Weights of a small multi-label image tagger.
Model: 5.86M parameters, arch mlp_mixer, activation quick_gelu, moe expert_choice, num experts 32, layers 10, width 128.
Rows from block 4 of a small multi-label image tagger, named by matrix and row number. Rows with one number belong to one neuron. Each number is 200 + 20 x the weight over its row's rms, rounded and kept within 0 to 999. All counts start at 0.
After each neuron's rows are labels from the 100 images, of 14976, where the neuron reaches its highest value: "lies over" is the class under the peak; "responds to" is what is common among them. Only what is clearly more common there than usual is listed. The data: Sentinel-2 satellite tiles (TerraMesh). In brackets: how many of the 100.
# fc1: MLP up (model.blocks.4.mlp.fc1.weight, 384x128), inputs 0-127
# fc2: MLP down (model.blocks.4.mlp.fc2.weight, 128x384, transposed), outputs 0-127

fc1.250,200,195,161,227,200,200,200,200,235,200,155,200,221,200,151,200,200,200,228,244,223,200,200,200,123,227,200,200,235,200,173,200,169,200,200,188,200,234,211,200,184,190,243,200,200,159,200,229,226,200,248,200,200,200,200,200,200,200,200,216,200,200,241,200,200,200,200,226,200,200,237,200,200,200,200,225,163,200,200,200,200,229,200,200,200,226,200,178,200,214,200,200,175,221,200,200,229,200,228,203,202,165,190,200,200,200,226,200,230,193,200,169,177,200,210,200,238,200,200,200,205,166,200,200,212,200,149,200
fc2.250,200,200,200,200,200,194,189,240,200,204,200,170,200,200,200,200,218,241,200,200,200,200,200,259,92,176,200,190,200,200,176,228,200,200,214,152,202,200,200,178,200,200,200,172,200,200,177,200,200,230,200,200,200,200,200,209,189,164,169,183,200,200,232,200,200,200,270,289,200,195,194,200,187,200,200,183,200,200,194,200,189,200,200,200,200,200,177,200,188,194,200,200,200,200,200,200,200,200,186,187,200,202,200,215,227,200,200,200,209,200,200,200,200,200,168,227,200,163,186,200,200,200,207,200,200,235,218,200
lies over: crops (45)
responds to: crops (68); main land cover: crops (50)

fc1.54,200,200,200,216,200,200,200,200,200,220,175,200,231,269,218,192,212,189,200,200,200,200,251,175,157,159,200,217,200,200,187,200,215,200,233,222,172,210,215,166,161,200,242,200,215,200,200,188,200,181,206,200,200,163,218,200,175,200,200,195,200,231,190,200,230,200,200,200,225,175,200,200,201,200,168,200,176,200,222,160,200,200,224,229,228,200,200,230,180,217,200,200,213,200,228,185,200,195,200,168,161,200,200,203,167,214,173,179,229,200,200,145,200,181,162,200,200,155,200,200,200,210,200,225,200,200,179,200
fc2.54,172,200,200,222,158,200,200,200,194,200,218,218,200,180,200,215,216,209,200,200,200,200,200,134,200,200,200,234,200,200,226,203,226,200,242,126,241,225,200,200,200,200,200,222,167,200,200,151,200,157,200,200,219,266,163,200,200,200,200,158,161,200,200,200,200,200,182,200,178,200,172,206,187,200,164,233,200,200,200,200,200,223,200,200,200,200,208,200,200,186,175,195,200,217,200,200,200,157,200,185,214,200,200,237,200,185,200,200,200,190,200,179,209,200,200,200,165,200,239,200,168,214,217,200,200,200,200,200
lies over: crops (38)
responds to: crops (66); built area (64); main land cover: crops (41)

fc1.367,175,213,179,200,200,200,218,200,242,190,200,200,200,200,177,200,200,181,238,200,200,200,282,227,183,200,253,200,212,144,200,176,200,175,200,200,200,200,200,200,178,200,200,200,200,187,200,186,156,200,200,195,200,197,200,200,210,200,161,200,200,241,177,226,174,200,200,200,175,213,232,176,223,200,180,200,200,225,200,170,200,200,195,200,200,164,200,234,200,200,200,200,153,200,200,200,200,248,200,160,200,200,200,223,200,200,149,200,200,200,210,200,200,200,200,200,200,194,168,200,200,242,239,212,231,200,182,200
fc2.367,163,200,187,200,238,193,163,200,235,200,200,184,200,169,200,200,200,200,217,210,186,200,171,200,168,200,200,261,160,225,200,200,240,188,200,153,200,208,182,209,200,200,200,228,215,230,200,200,200,207,167,236,161,200,231,173,212,156,200,205,200,200,200,200,200,200,213,193,200,227,200,200,224,158,237,200,200,185,232,200,200,200,200,200,200,200,200,200,217,200,201,188,154,245,217,200,200,179,200,232,250,200,190,142,200,200,210,164,200,180,200,209,200,172,186,200,200,200,200,173,200,200,200,189,200,200,200,200
lies over: snow or ice (51)
responds to: snow or ice (65); main land cover: snow or ice (54)

fc1.143,237,208,200,170,212,220,194,177,225,200,221,225,200,188,235,249,200,183,200,206,213,217,213,200,200,173,210,184,200,185,200,200,218,220,200,225,236,200,150,227,200,175,200,194,236,200,200,144,200,188,181,232,211,168,200,227,209,200,200,200,200,200,207,200,200,200,215,167,200,200,181,200,200,223,217,181,218,200,200,217,200,223,224,200,190,140,200,173,200,200,200,173,178,171,200,206,200,200,200,221,177,162,200,200,200,200,170,200,209,176,174,164,188,200,146,219,211,221,200,200,223,254,200,168,200,200,200,200
fc2.143,200,182,211,200,200,189,207,219,186,200,167,164,200,200,200,200,189,200,200,200,198,180,182,220,200,200,200,177,200,200,200,213,172,183,200,218,189,200,200,214,155,200,200,200,212,200,200,200,201,200,230,180,247,212,198,200,200,168,175,190,184,200,188,200,230,256,200,201,186,164,227,200,136,205,162,222,196,200,200,185,237,200,200,200,200,193,155,209,212,180,192,200,200,172,181,200,211,218,209,200,161,299,200,200,224,200,204,200,200,186,240,216,183,200,200,224,228,172,200,231,182,200,200,200,200,200,200,200
lies over: crops (52)
responds to: crops (81); built area (75); main land cover: crops (55)

fc1.156,200,200,209,200,203,208,200,213,200,200,176,200,200,242,200,168,200,210,205,214,212,200,200,200,200,200,223,200,173,181,168,200,200,200,200,192,200,172,235,200,200,188,204,200,200,200,222,146,200,170,200,237,230,222,188,200,200,206,177,200,200,200,209,222,200,200,163,181,238,200,207,200,223,200,219,281,200,216,213,200,200,226,183,225,181,127,171,170,200,200,200,200,223,200,200,136,200,200,200,144,212,220,200,176,200,200,218,200,200,200,223,200,169,194,167,200,209,220,200,200,200,200,200,166,200,200,192,215
fc2.156,215,200,170,200,200,177,200,236,200,200,199,177,188,200,200,200,204,200,164,200,200,220,200,200,164,200,200,200,200,200,227,245,212,200,200,181,241,211,223,181,200,200,200,200,217,200,200,200,200,200,200,230,183,200,171,200,205,200,269,173,174,200,200,164,209,200,260,200,200,166,189,178,200,200,178,200,158,200,200,200,200,200,200,250,200,176,200,164,200,200,200,235,200,200,236,211,200,200,200,201,226,200,200,200,200,200,144,200,169,200,174,200,200,200,243,170,173,200,200,200,210,200,228,264,200,200,200,200
lies over: snow or ice (51)
responds to: snow or ice (68); main land cover: snow or ice (51)

fc1.27,232,200,153,200,192,200,218,243,200,191,200,200,200,260,200,183,234,216,200,181,200,200,173,200,207,214,200,220,200,200,200,212,200,200,232,200,176,166,200,200,163,170,210,180,200,200,200,228,200,183,211,200,182,226,200,200,200,200,175,200,200,200,200,178,235,152,170,206,200,215,200,200,231,200,200,173,217,222,200,200,200,223,200,200,222,158,215,194,200,200,189,214,223,210,226,200,207,200,214,200,200,144,200,200,200,220,200,232,216,156,159,200,237,181,159,231,200,200,165,157,229,214,200,220,185,206,200,190
fc2.27,189,200,261,200,206,197,185,200,215,214,194,221,200,200,213,200,167,200,200,199,195,200,175,167,206,216,208,152,200,187,236,200,174,200,182,200,200,200,188,200,181,200,200,227,199,176,200,167,215,200,225,189,228,200,200,177,226,200,200,186,185,200,190,200,226,311,224,176,226,188,186,200,165,192,165,200,184,200,216,200,226,183,200,200,167,200,173,212,176,200,192,211,200,200,188,200,200,210,200,200,188,234,200,185,202,200,200,200,200,200,260,193,170,200,200,217,200,170,200,228,200,200,200,170,212,200,200,179
lies over: crops (46)
responds to: crops (66); main land cover: crops (50)

fc1.325,200,182,177,158,168,200,200,217,231,223,200,195,227,200,221,240,200,200,200,244,200,200,200,221,200,200,200,200,200,200,210,220,200,182,200,200,213,164,200,200,229,170,230,200,239,184,197,179,200,181,154,231,200,200,200,242,200,200,170,200,200,200,227,200,206,200,187,192,200,200,200,200,235,200,200,200,172,249,200,229,200,226,205,200,200,206,200,219,176,208,200,200,200,200,200,159,200,200,177,200,200,175,179,167,180,250,240,200,237,200,162,200,246,200,183,200,223,200,176,220,200,261,200,200,200,200,200,200
fc2.325,200,200,178,200,200,189,200,255,200,200,201,200,232,200,217,254,158,200,242,200,171,200,158,200,200,182,219,200,200,200,200,241,162,165,200,174,200,200,200,200,200,181,200,200,219,200,226,200,212,200,216,200,258,231,200,203,200,180,200,181,139,160,184,200,200,200,200,224,200,200,236,200,188,200,173,200,188,200,184,200,200,229,200,263,213,200,200,200,188,200,200,200,200,200,200,200,200,200,200,200,150,200,233,200,200,255,200,200,200,167,232,200,205,200,200,212,200,197,182,200,200,190,200,200,200,173,173,200
lies over: crops (43)
responds to: crops (67); main land cover: crops (47)

fc1.129,200,209,158,213,159,232,200,239,200,183,200,245,200,222,200,181,215,200,200,200,200,200,200,182,200,233,200,200,241,200,200,184,228,200,200,200,152,200,200,200,174,200,220,174,238,200,179,218,168,171,200,222,200,215,222,200,170,207,189,200,200,200,200,167,200,200,200,236,227,200,200,229,200,200,210,223,200,222,200,173,200,228,211,200,200,200,200,166,200,200,172,224,217,200,200,206,222,200,206,222,170,177,200,198,200,217,200,173,218,143,188,222,224,218,200,241,200,159,141,187,222,200,224,200,179,225,200,200
fc2.129,198,192,216,201,224,200,234,200,223,185,200,223,200,216,218,165,133,200,200,202,170,200,200,200,200,200,200,191,193,172,200,200,154,181,200,200,223,164,200,175,200,200,187,200,177,200,217,170,248,222,225,210,200,227,221,159,200,192,203,200,160,200,187,226,219,246,223,195,200,200,200,200,200,232,178,200,194,200,200,239,200,192,200,240,200,200,181,242,166,200,200,200,226,227,200,200,200,209,196,181,174,201,200,192,200,218,200,193,185,200,226,200,156,228,169,200,192,200,178,200,200,200,237,146,224,200,201,200
lies over: snow or ice (50)
responds to: snow or ice (68); main land cover: snow or ice (59)

fc1.89,200,200,200,181,161,179,200,252,229,200,225,200,200,200,212,210,200,200,223,200,200,214,185,173,200,181,200,200,166,167,200,235,187,209,153,179,200,183,200,178,200,181,200,164,200,181,200,200,200,200,129,200,200,200,200,200,200,229,200,200,200,200,200,200,211,235,223,172,222,200,200,200,260,249,242,200,181,200,225,200,233,200,200,222,173,200,159,227,200,200,200,217,210,200,211,172,200,200,176,200,200,236,184,214,200,200,236,160,200,200,217,231,212,229,200,200,219,200,200,189,200,200,200,186,200,164,200,214
fc2.89,186,200,177,200,202,200,171,163,200,217,160,200,200,200,162,255,195,249,200,200,200,200,259,249,200,204,200,200,200,200,200,188,200,183,200,161,234,200,162,200,144,153,200,175,209,200,178,200,168,200,262,200,218,197,200,200,200,160,200,200,200,226,173,200,152,172,233,200,200,200,178,200,200,200,193,202,213,200,200,200,200,200,200,200,172,200,200,200,233,230,209,192,200,213,200,200,214,200,200,174,179,200,177,200,185,200,200,221,200,200,172,178,182,200,200,175,200,200,200,200,200,200,200,200,200,241,200,200
lies over: snow or ice (36)
responds to: snow or ice (48); main land cover: snow or ice (42)

fc1.126,200,200,200,226,200,200,243,214,246,200,197,170,200,239,200,173,231,200,200,200,216,228,245,200,212,213,200,223,200,200,200,200,206,192,210,211,188,200,200,200,200,217,220,195,200,119,200,200,200,200,200,200,216,179,200,199,200,200,216,200,148,255,226,200,200,189,200,219,223,159,176,213,200,200,166,200,200,187,214,200,185,200,242,210,200,200,200,210,185,235,170,162,200,225,200,200,194,178,162,216,225,200,170,217,200,200,195,147,200,172,215,192,200,162,176,200,200,200,200,200,200,224,200,171,186,200,200,200
fc2.126,172,200,200,218,200,225,168,180,200,147,239,200,200,200,200,206,164,200,167,200,200,200,224,156,200,192,214,200,234,189,200,200,246,179,250,150,200,200,200,200,200,200,200,200,200,200,176,189,200,181,200,216,183,234,161,179,200,221,200,182,186,200,200,161,200,200,200,200,164,200,161,200,200,195,200,200,183,200,200,200,200,230,200,228,226,200,208,231,175,183,200,214,141,200,226,213,211,234,200,175,200,200,200,240,171,177,200,209,200,200,200,200,213,248,240,200,200,200,224,217,222,200,215,200,200,200,200,200
lies over: crops (38)
responds to: trees (88); crops (69)

fc1.140,158,225,200,191,213,239,200,238,199,212,200,200,200,185,200,200,209,235,200,190,211,227,231,224,200,181,190,200,219,157,217,219,189,200,164,191,200,200,200,220,200,191,215,200,200,200,137,200,152,200,200,200,222,200,200,200,200,200,184,200,200,200,210,222,259,219,200,200,200,200,184,200,200,200,204,216,176,251,200,200,200,215,204,200,172,200,222,218,200,194,200,200,200,183,200,165,249,191,200,200,224,217,154,247,212,200,200,200,212,200,165,200,253,200,249,183,200,215,196,200,186,181,200,183,213,173,211,221
fc2.140,158,248,200,166,184,220,200,164,200,200,200,213,200,200,200,200,190,217,159,200,200,200,228,262,219,200,200,249,200,210,200,200,214,210,224,167,238,200,200,200,156,200,200,200,200,205,200,196,200,226,200,200,187,245,226,200,200,200,200,240,230,200,233,200,200,186,200,232,200,184,175,204,199,186,200,200,208,181,149,217,200,192,200,226,181,200,200,200,234,200,200,200,225,200,200,190,200,200,200,200,211,200,167,158,200,200,200,218,200,200,200,200,187,200,172,251,200,200,214,200,240,200,157,200,172,200,243,200
lies over: snow or ice (50)
responds to: snow or ice (80); main land cover: snow or ice (57)

fc1.139,182,161,177,217,185,200,221,251,261,191,200,200,242,200,200,179,222,215,251,192,232,200,200,200,200,200,200,200,226,200,180,200,200,200,179,168,175,200,200,170,200,162,200,150,180,200,200,227,200,200,201,230,198,200,200,200,182,191,167,167,187,233,200,200,182,200,236,245,200,187,200,223,200,219,219,224,200,200,200,183,200,174,206,200,200,225,244,228,200,200,200,200,200,220,229,186,200,200,200,200,233,200,200,200,200,228,215,163,200,200,200,235,231,229,236,200,200,200,184,189,200,173,200,200,224,200,200,216
fc2.139,200,200,200,200,200,167,200,224,193,223,200,210,200,200,200,219,187,200,200,205,150,200,248,200,200,200,200,200,202,175,212,200,200,168,200,165,223,245,250,200,162,169,200,200,200,168,200,200,269,200,238,200,220,200,200,174,200,177,200,200,200,200,200,222,200,184,223,227,200,164,200,200,148,200,200,200,200,200,200,189,238,200,180,200,204,224,157,180,230,175,200,227,197,200,200,200,197,200,256,186,135,211,175,200,200,223,200,200,200,206,200,222,200,200,227,200,200,200,185,222,200,200,200,200,200,200,219,200
lies over: snow or ice (52)
responds to: snow or ice (61); main land cover: snow or ice (51)

fc1.341,133,194,212,200,200,131,244,200,179,210,225,213,213,169,238,200,200,182,170,200,208,212,216,200,190,200,200,200,157,200,200,200,207,200,241,216,187,200,200,235,200,184,200,213,200,226,200,200,200,200,200,238,158,209,221,188,200,200,165,200,224,235,206,200,189,200,214,200,200,209,200,200,200,237,218,218,169,232,200,200,177,200,200,214,216,179,200,236,150,219,135,194,200,200,212,191,186,200,200,179,200,200,200,153,185,217,219,219,200,200,219,177,200,200,218,178,200,200,189,200,194,214,200,200,215,200,200,200
fc2.341,271,209,185,179,200,200,235,168,191,194,200,200,200,190,215,232,200,200,215,199,208,200,200,184,243,203,200,217,200,213,199,178,200,211,191,200,150,200,170,181,200,227,200,200,200,183,230,200,169,180,200,200,210,184,254,186,200,222,200,200,179,200,200,223,200,200,167,211,200,190,173,214,183,200,229,200,210,200,200,168,203,158,200,194,200,200,190,230,212,211,268,200,170,170,178,219,200,200,186,198,219,189,200,189,200,209,179,200,203,200,179,238,235,159,152,207,165,187,200,204,208,216,210,184,192,197,172,200
lies over: snow or ice (77)
responds to: snow or ice (93); main land cover: snow or ice (83)

fc1.153,200,231,200,198,200,227,140,216,200,200,147,200,200,221,200,200,237,230,218,218,200,200,200,213,190,190,231,200,200,171,200,216,200,200,160,200,200,238,200,200,181,179,200,200,213,189,200,230,192,171,240,200,200,222,161,200,200,200,200,200,232,200,205,185,207,200,218,238,211,200,200,200,166,183,208,200,200,184,200,200,185,224,200,200,181,236,168,200,235,150,200,225,200,245,183,200,200,200,200,200,200,200,200,200,200,235,173,200,235,210,200,232,231,220,217,200,210,200,166,226,163,200,211,176,231,175,225,218
fc2.153,254,183,200,177,200,218,242,167,230,200,195,234,200,200,221,164,221,188,224,200,200,200,198,175,200,233,200,200,200,200,200,187,200,227,200,184,164,185,200,178,193,200,194,200,167,200,242,200,234,200,175,200,182,166,248,216,196,247,193,233,200,235,200,200,238,190,218,200,200,159,210,203,191,200,245,200,200,169,200,200,200,179,200,200,202,200,190,177,200,229,264,200,168,200,200,200,200,200,200,200,205,200,200,200,183,221,216,210,192,170,187,237,223,180,177,200,165,227,208,200,196,200,189,193,200,200,193,200
lies over: snow or ice (46)
responds to: snow or ice (73); main land cover: snow or ice (57)

fc1.135,231,200,200,231,174,160,242,171,200,193,200,200,200,164,232,200,200,200,178,209,221,230,228,233,200,200,200,214,200,205,218,200,221,218,200,224,178,200,126,200,145,200,224,200,200,200,200,216,179,221,183,161,208,150,200,200,200,200,200,200,200,211,200,200,187,175,215,222,172,234,218,191,240,181,208,188,187,227,200,200,167,200,200,200,227,200,200,220,252,200,160,219,200,200,200,209,207,212,224,200,179,184,200,232,200,216,200,181,200,200,205,186,207,200,233,174,181,206,200,200,205,172,216,200,200,200,216,219
fc2.135,200,200,200,200,200,189,168,225,159,197,200,206,200,180,200,180,200,200,244,200,200,184,200,200,234,194,200,200,200,200,200,235,200,200,200,170,224,200,200,181,241,206,190,200,271,212,187,168,184,200,200,229,200,192,200,215,184,200,271,197,173,168,228,178,168,200,200,200,200,178,200,191,191,170,215,192,192,248,225,200,241,186,200,214,200,182,200,221,182,200,200,200,193,213,221,200,200,200,200,224,265,200,196,203,200,206,134,210,200,172,200,174,200,180,200,173,200,200,196,172,200,200,200,200,200,200,200,200
lies over: snow or ice (33)
responds to: snow or ice (55); main land cover: snow or ice (35)

fc1.7,200,200,217,208,200,184,200,228,200,159,179,200,212,200,200,200,200,183,200,227,247,177,200,200,171,200,200,210,200,160,200,161,200,200,168,184,219,200,162,200,160,200,200,224,200,200,156,200,221,200,200,200,226,237,240,200,137,200,200,234,200,200,222,200,200,200,241,200,200,200,200,200,200,200,216,200,154,245,200,195,200,155,200,175,200,200,179,200,212,200,200,200,200,200,227,231,211,241,200,200,174,222,227,200,186,200,231,200,237,170,212,233,200,232,200,200,200,200,200,200,200,200,200,225,200,182,188,235
fc2.7,178,200,186,168,224,158,189,200,200,200,200,207,200,200,200,200,200,192,222,200,194,200,214,220,158,200,200,175,222,194,176,200,183,200,167,192,254,203,200,155,181,200,200,188,180,200,214,186,200,193,200,200,215,161,145,181,200,155,200,175,189,174,223,200,215,171,200,200,228,187,176,200,235,191,200,200,175,200,166,226,200,227,200,240,172,200,200,200,200,228,222,174,200,216,231,227,200,177,200,200,200,200,200,219,200,200,200,200,200,239,170,175,171,237,200,187,200,200,266,190,200,200,171,182,200,213,200,189
lies over: snow or ice (37)
responds to: snow or ice (49); main land cover: snow or ice (35)

fc1.238,164,170,200,200,171,174,192,200,224,200,188,194,200,250,224,167,225,200,174,200,220,211,200,200,200,200,200,231,200,200,200,200,226,200,200,200,222,252,200,200,200,184,200,182,200,226,200,210,200,188,200,200,156,211,200,168,200,220,198,200,200,173,218,191,200,144,154,200,200,222,200,200,200,239,200,200,200,200,192,223,200,200,200,200,200,172,238,170,200,219,189,200,186,216,238,221,227,184,200,224,200,149,200,200,166,200,171,200,200,155,200,180,228,185,183,200,228,214,200,200,235,233,218,223,200,200,159,215
fc2.238,179,227,200,200,209,163,200,200,200,200,200,200,202,154,200,271,170,200,200,200,200,205,200,200,158,243,225,172,200,200,176,169,200,219,246,187,176,200,162,200,222,200,200,234,272,164,226,223,200,200,217,214,256,200,199,182,186,165,200,162,212,205,200,200,200,200,221,209,200,204,200,187,186,200,167,206,162,200,200,192,223,200,200,200,200,214,183,200,200,209,200,200,191,200,200,200,200,202,200,200,200,200,212,181,218,160,217,208,200,200,234,171,200,200,222,200,200,160,189,185,200,200,186,200,177,210,200,185
lies over: crops (71)
responds to: crops (94); built area (80); main land cover: crops (72)

fc1.100,200,200,200,187,161,232,160,200,200,220,213,250,227,178,215,220,180,165,200,200,220,209,230,200,200,200,200,198,200,207,200,141,200,221,195,200,231,200,200,224,225,185,186,226,243,200,200,200,200,167,188,200,211,200,200,225,200,200,164,200,200,200,204,200,159,200,199,200,223,200,200,200,200,249,200,200,200,241,212,200,200,200,219,200,187,247,200,165,213,200,200,134,172,200,200,200,200,200,200,215,214,200,237,164,214,200,200,171,200,200,200,168,200,200,251,200,200,200,200,200,236,197,200,191,200,185,160,200
fc2.100,201,178,235,226,217,200,215,214,206,200,191,200,200,200,200,186,200,212,242,206,151,200,173,200,200,225,200,182,196,200,230,244,158,163,191,197,220,200,200,200,200,200,200,182,210,200,200,200,230,200,214,200,247,200,200,200,200,200,200,196,187,189,188,200,240,218,213,202,208,196,219,200,198,200,154,200,192,200,191,200,243,200,200,170,200,200,177,257,209,171,200,221,200,177,203,177,200,217,200,200,168,245,137,238,252,234,200,211,200,191,229,224,196,174,184,208,229,200,167,214,200,200,200,200,200,189,200,200
lies over: crops (64)
responds to: crops (91); built area (86); main land cover: crops (64)

fc1.44,229,200,200,173,200,200,200,179,226,200,167,221,232,222,171,183,200,200,200,213,200,200,212,200,214,215,216,241,181,177,200,176,181,216,200,200,210,200,238,233,200,182,175,200,213,200,194,200,163,239,234,159,180,200,200,141,200,200,191,200,215,200,200,200,200,176,186,200,186,200,177,200,203,232,200,188,178,177,216,200,200,193,200,200,243,171,200,212,191,200,200,184,200,155,200,200,247,228,214,200,197,200,179,200,200,220,200,169,200,132,225,209,216,213,173,231,162,230,180,200,200,212,200,183,220,200,179,215
fc2.44,200,200,184,200,200,200,185,200,152,168,183,200,191,162,200,175,200,207,200,200,200,200,184,200,200,185,200,159,179,186,200,200,200,189,200,200,170,200,165,200,200,248,200,200,231,200,198,200,241,200,200,237,183,200,200,200,200,251,169,189,211,214,200,177,200,200,219,200,200,191,200,200,200,178,168,200,164,200,200,200,221,201,184,161,200,200,217,238,200,200,206,200,200,254,200,200,200,216,200,270,260,200,200,197,200,175,263,221,200,206,200,204,200,172,200,200,228,200,226,197,213,200,180,200,157,200,200,198
lies over: snow or ice (43)
responds to: snow or ice (47); main land cover: snow or ice (45)

fc1.273,200,200,208,178,183,158,200,200,200,200,200,200,178,200,200,224,200,200,200,200,193,200,231,169,200,215,185,200,200,200,195,200,200,200,200,214,200,228,163,214,187,200,227,200,176,236,211,200,215,234,200,200,200,170,200,187,200,180,156,200,128,154,200,200,200,166,200,212,218,254,200,222,227,233,211,200,200,200,200,200,200,214,200,224,200,213,200,181,191,213,210,191,200,250,200,186,253,200,184,200,200,219,166,190,200,204,216,200,194,182,225,176,234,200,172,235,258,227,200,200,213,153,200,200,200,200,210,200
fc2.273,200,209,192,200,200,237,164,200,184,200,188,200,200,200,200,158,205,158,200,200,200,200,180,206,200,200,200,143,165,187,200,181,231,200,172,200,167,200,200,225,245,200,200,200,242,200,200,200,218,188,220,231,200,200,200,242,227,227,188,194,263,227,200,177,187,200,210,158,200,172,199,203,171,200,200,200,183,200,200,186,234,200,200,196,200,200,214,200,184,200,182,200,190,232,205,200,200,236,200,264,229,200,200,179,200,200,248,200,200,205,192,219,200,176,230,200,200,200,200,177,200,179,162,189,180,187,200,217
lies over: snow or ice (45)
responds to: snow or ice (57); main land cover: snow or ice (47)

fc1.23,200,213,200,224,174,200,200,227,200,200,246,200,200,181,224,165,222,217,209,200,211,200,200,200,200,147,200,200,200,150,200,200,200,214,167,216,223,209,228,171,200,200,192,181,167,184,200,249,200,200,179,200,234,170,200,200,200,200,189,200,164,172,200,200,217,228,205,181,200,216,183,200,200,217,200,172,216,214,200,200,219,200,189,227,180,150,255,231,200,166,191,223,200,200,213,200,229,200,173,200,200,203,187,200,227,192,200,200,184,165,150,200,225,212,175,200,208,213,200,166,174,200,200,167,200,172,200,200
fc2.23,183,217,191,200,200,213,181,157,160,207,171,200,200,200,160,200,183,277,174,200,200,218,242,231,200,231,200,179,217,200,192,200,200,200,249,200,200,200,194,200,177,215,200,200,231,200,167,243,152,200,200,200,218,174,200,212,200,200,200,183,230,223,200,200,177,159,212,259,200,200,193,200,178,189,178,200,211,200,200,200,200,193,200,200,180,200,183,181,211,189,200,200,201,200,178,200,200,220,217,201,200,239,216,189,200,178,200,228,200,200,227,200,200,200,210,200,200,164,178,200,211,200,172,227,170,247,200,200
lies over: crops (65)
responds to: crops (87); main land cover: crops (72); built area (71)

fc1.215,200,200,200,221,179,190,200,228,175,200,200,235,200,200,200,200,200,173,200,200,236,200,200,222,214,236,200,200,200,200,200,185,168,200,200,200,234,255,200,200,200,200,200,169,200,190,183,200,173,162,200,200,163,200,200,219,200,217,200,200,200,181,220,200,200,211,162,200,200,219,192,218,200,200,200,183,200,200,200,200,200,162,200,257,164,143,200,200,226,175,200,171,200,227,247,216,214,200,238,200,216,150,200,200,200,200,174,223,200,192,211,200,240,227,194,165,200,188,200,241,253,200,200,200,200,185,175,200
fc2.215,200,267,200,179,200,186,182,146,200,215,200,171,200,200,187,236,208,240,200,200,219,231,255,200,200,200,200,200,200,200,179,208,200,200,264,178,200,195,170,179,171,167,200,209,219,200,183,241,200,208,200,192,200,186,216,200,174,200,200,184,200,200,188,200,173,167,219,218,200,200,200,192,200,200,200,200,217,226,228,196,174,199,200,200,163,206,200,219,200,200,200,200,200,188,171,176,200,200,200,171,200,200,200,200,200,200,200,200,200,200,200,190,172,200,200,200,174,129,179,163,157,200,158,200,199,222,207,200
lies over: crops (61)
responds to: crops (81); built area (69); main land cover: crops (64)

fc1.192,167,167,200,200,191,200,186,200,212,200,141,173,154,200,200,200,200,200,200,226,235,200,189,200,200,200,218,241,200,200,183,200,259,200,182,194,200,247,200,200,191,182,200,200,200,200,210,217,170,184,200,200,151,232,200,176,200,200,188,223,200,200,200,219,200,160,200,200,200,200,229,200,200,200,200,241,200,200,200,157,216,191,200,179,244,200,200,200,159,200,183,209,200,200,253,200,217,200,200,200,200,200,200,231,200,200,200,200,200,200,200,200,215,164,185,200,200,219,200,200,174,174,232,169,200,174,200,264
fc2.192,200,172,200,200,200,154,184,245,250,211,200,200,200,200,176,200,200,200,174,200,200,200,200,208,200,200,200,179,200,200,200,200,200,200,200,177,200,216,200,200,200,200,200,182,200,182,200,200,231,202,281,238,251,178,200,190,200,177,200,196,200,228,200,200,200,200,200,165,200,200,207,185,196,167,159,200,206,167,200,200,200,200,200,207,235,209,194,200,209,229,166,200,200,227,200,200,200,240,200,170,200,185,200,148,151,169,200,185,232,260,200,210,200,200,200,217,177,200,194,227,234,200,200,200,200,213,215,193
lies over: crops (42)
responds to: crops (66); main land cover: crops (48)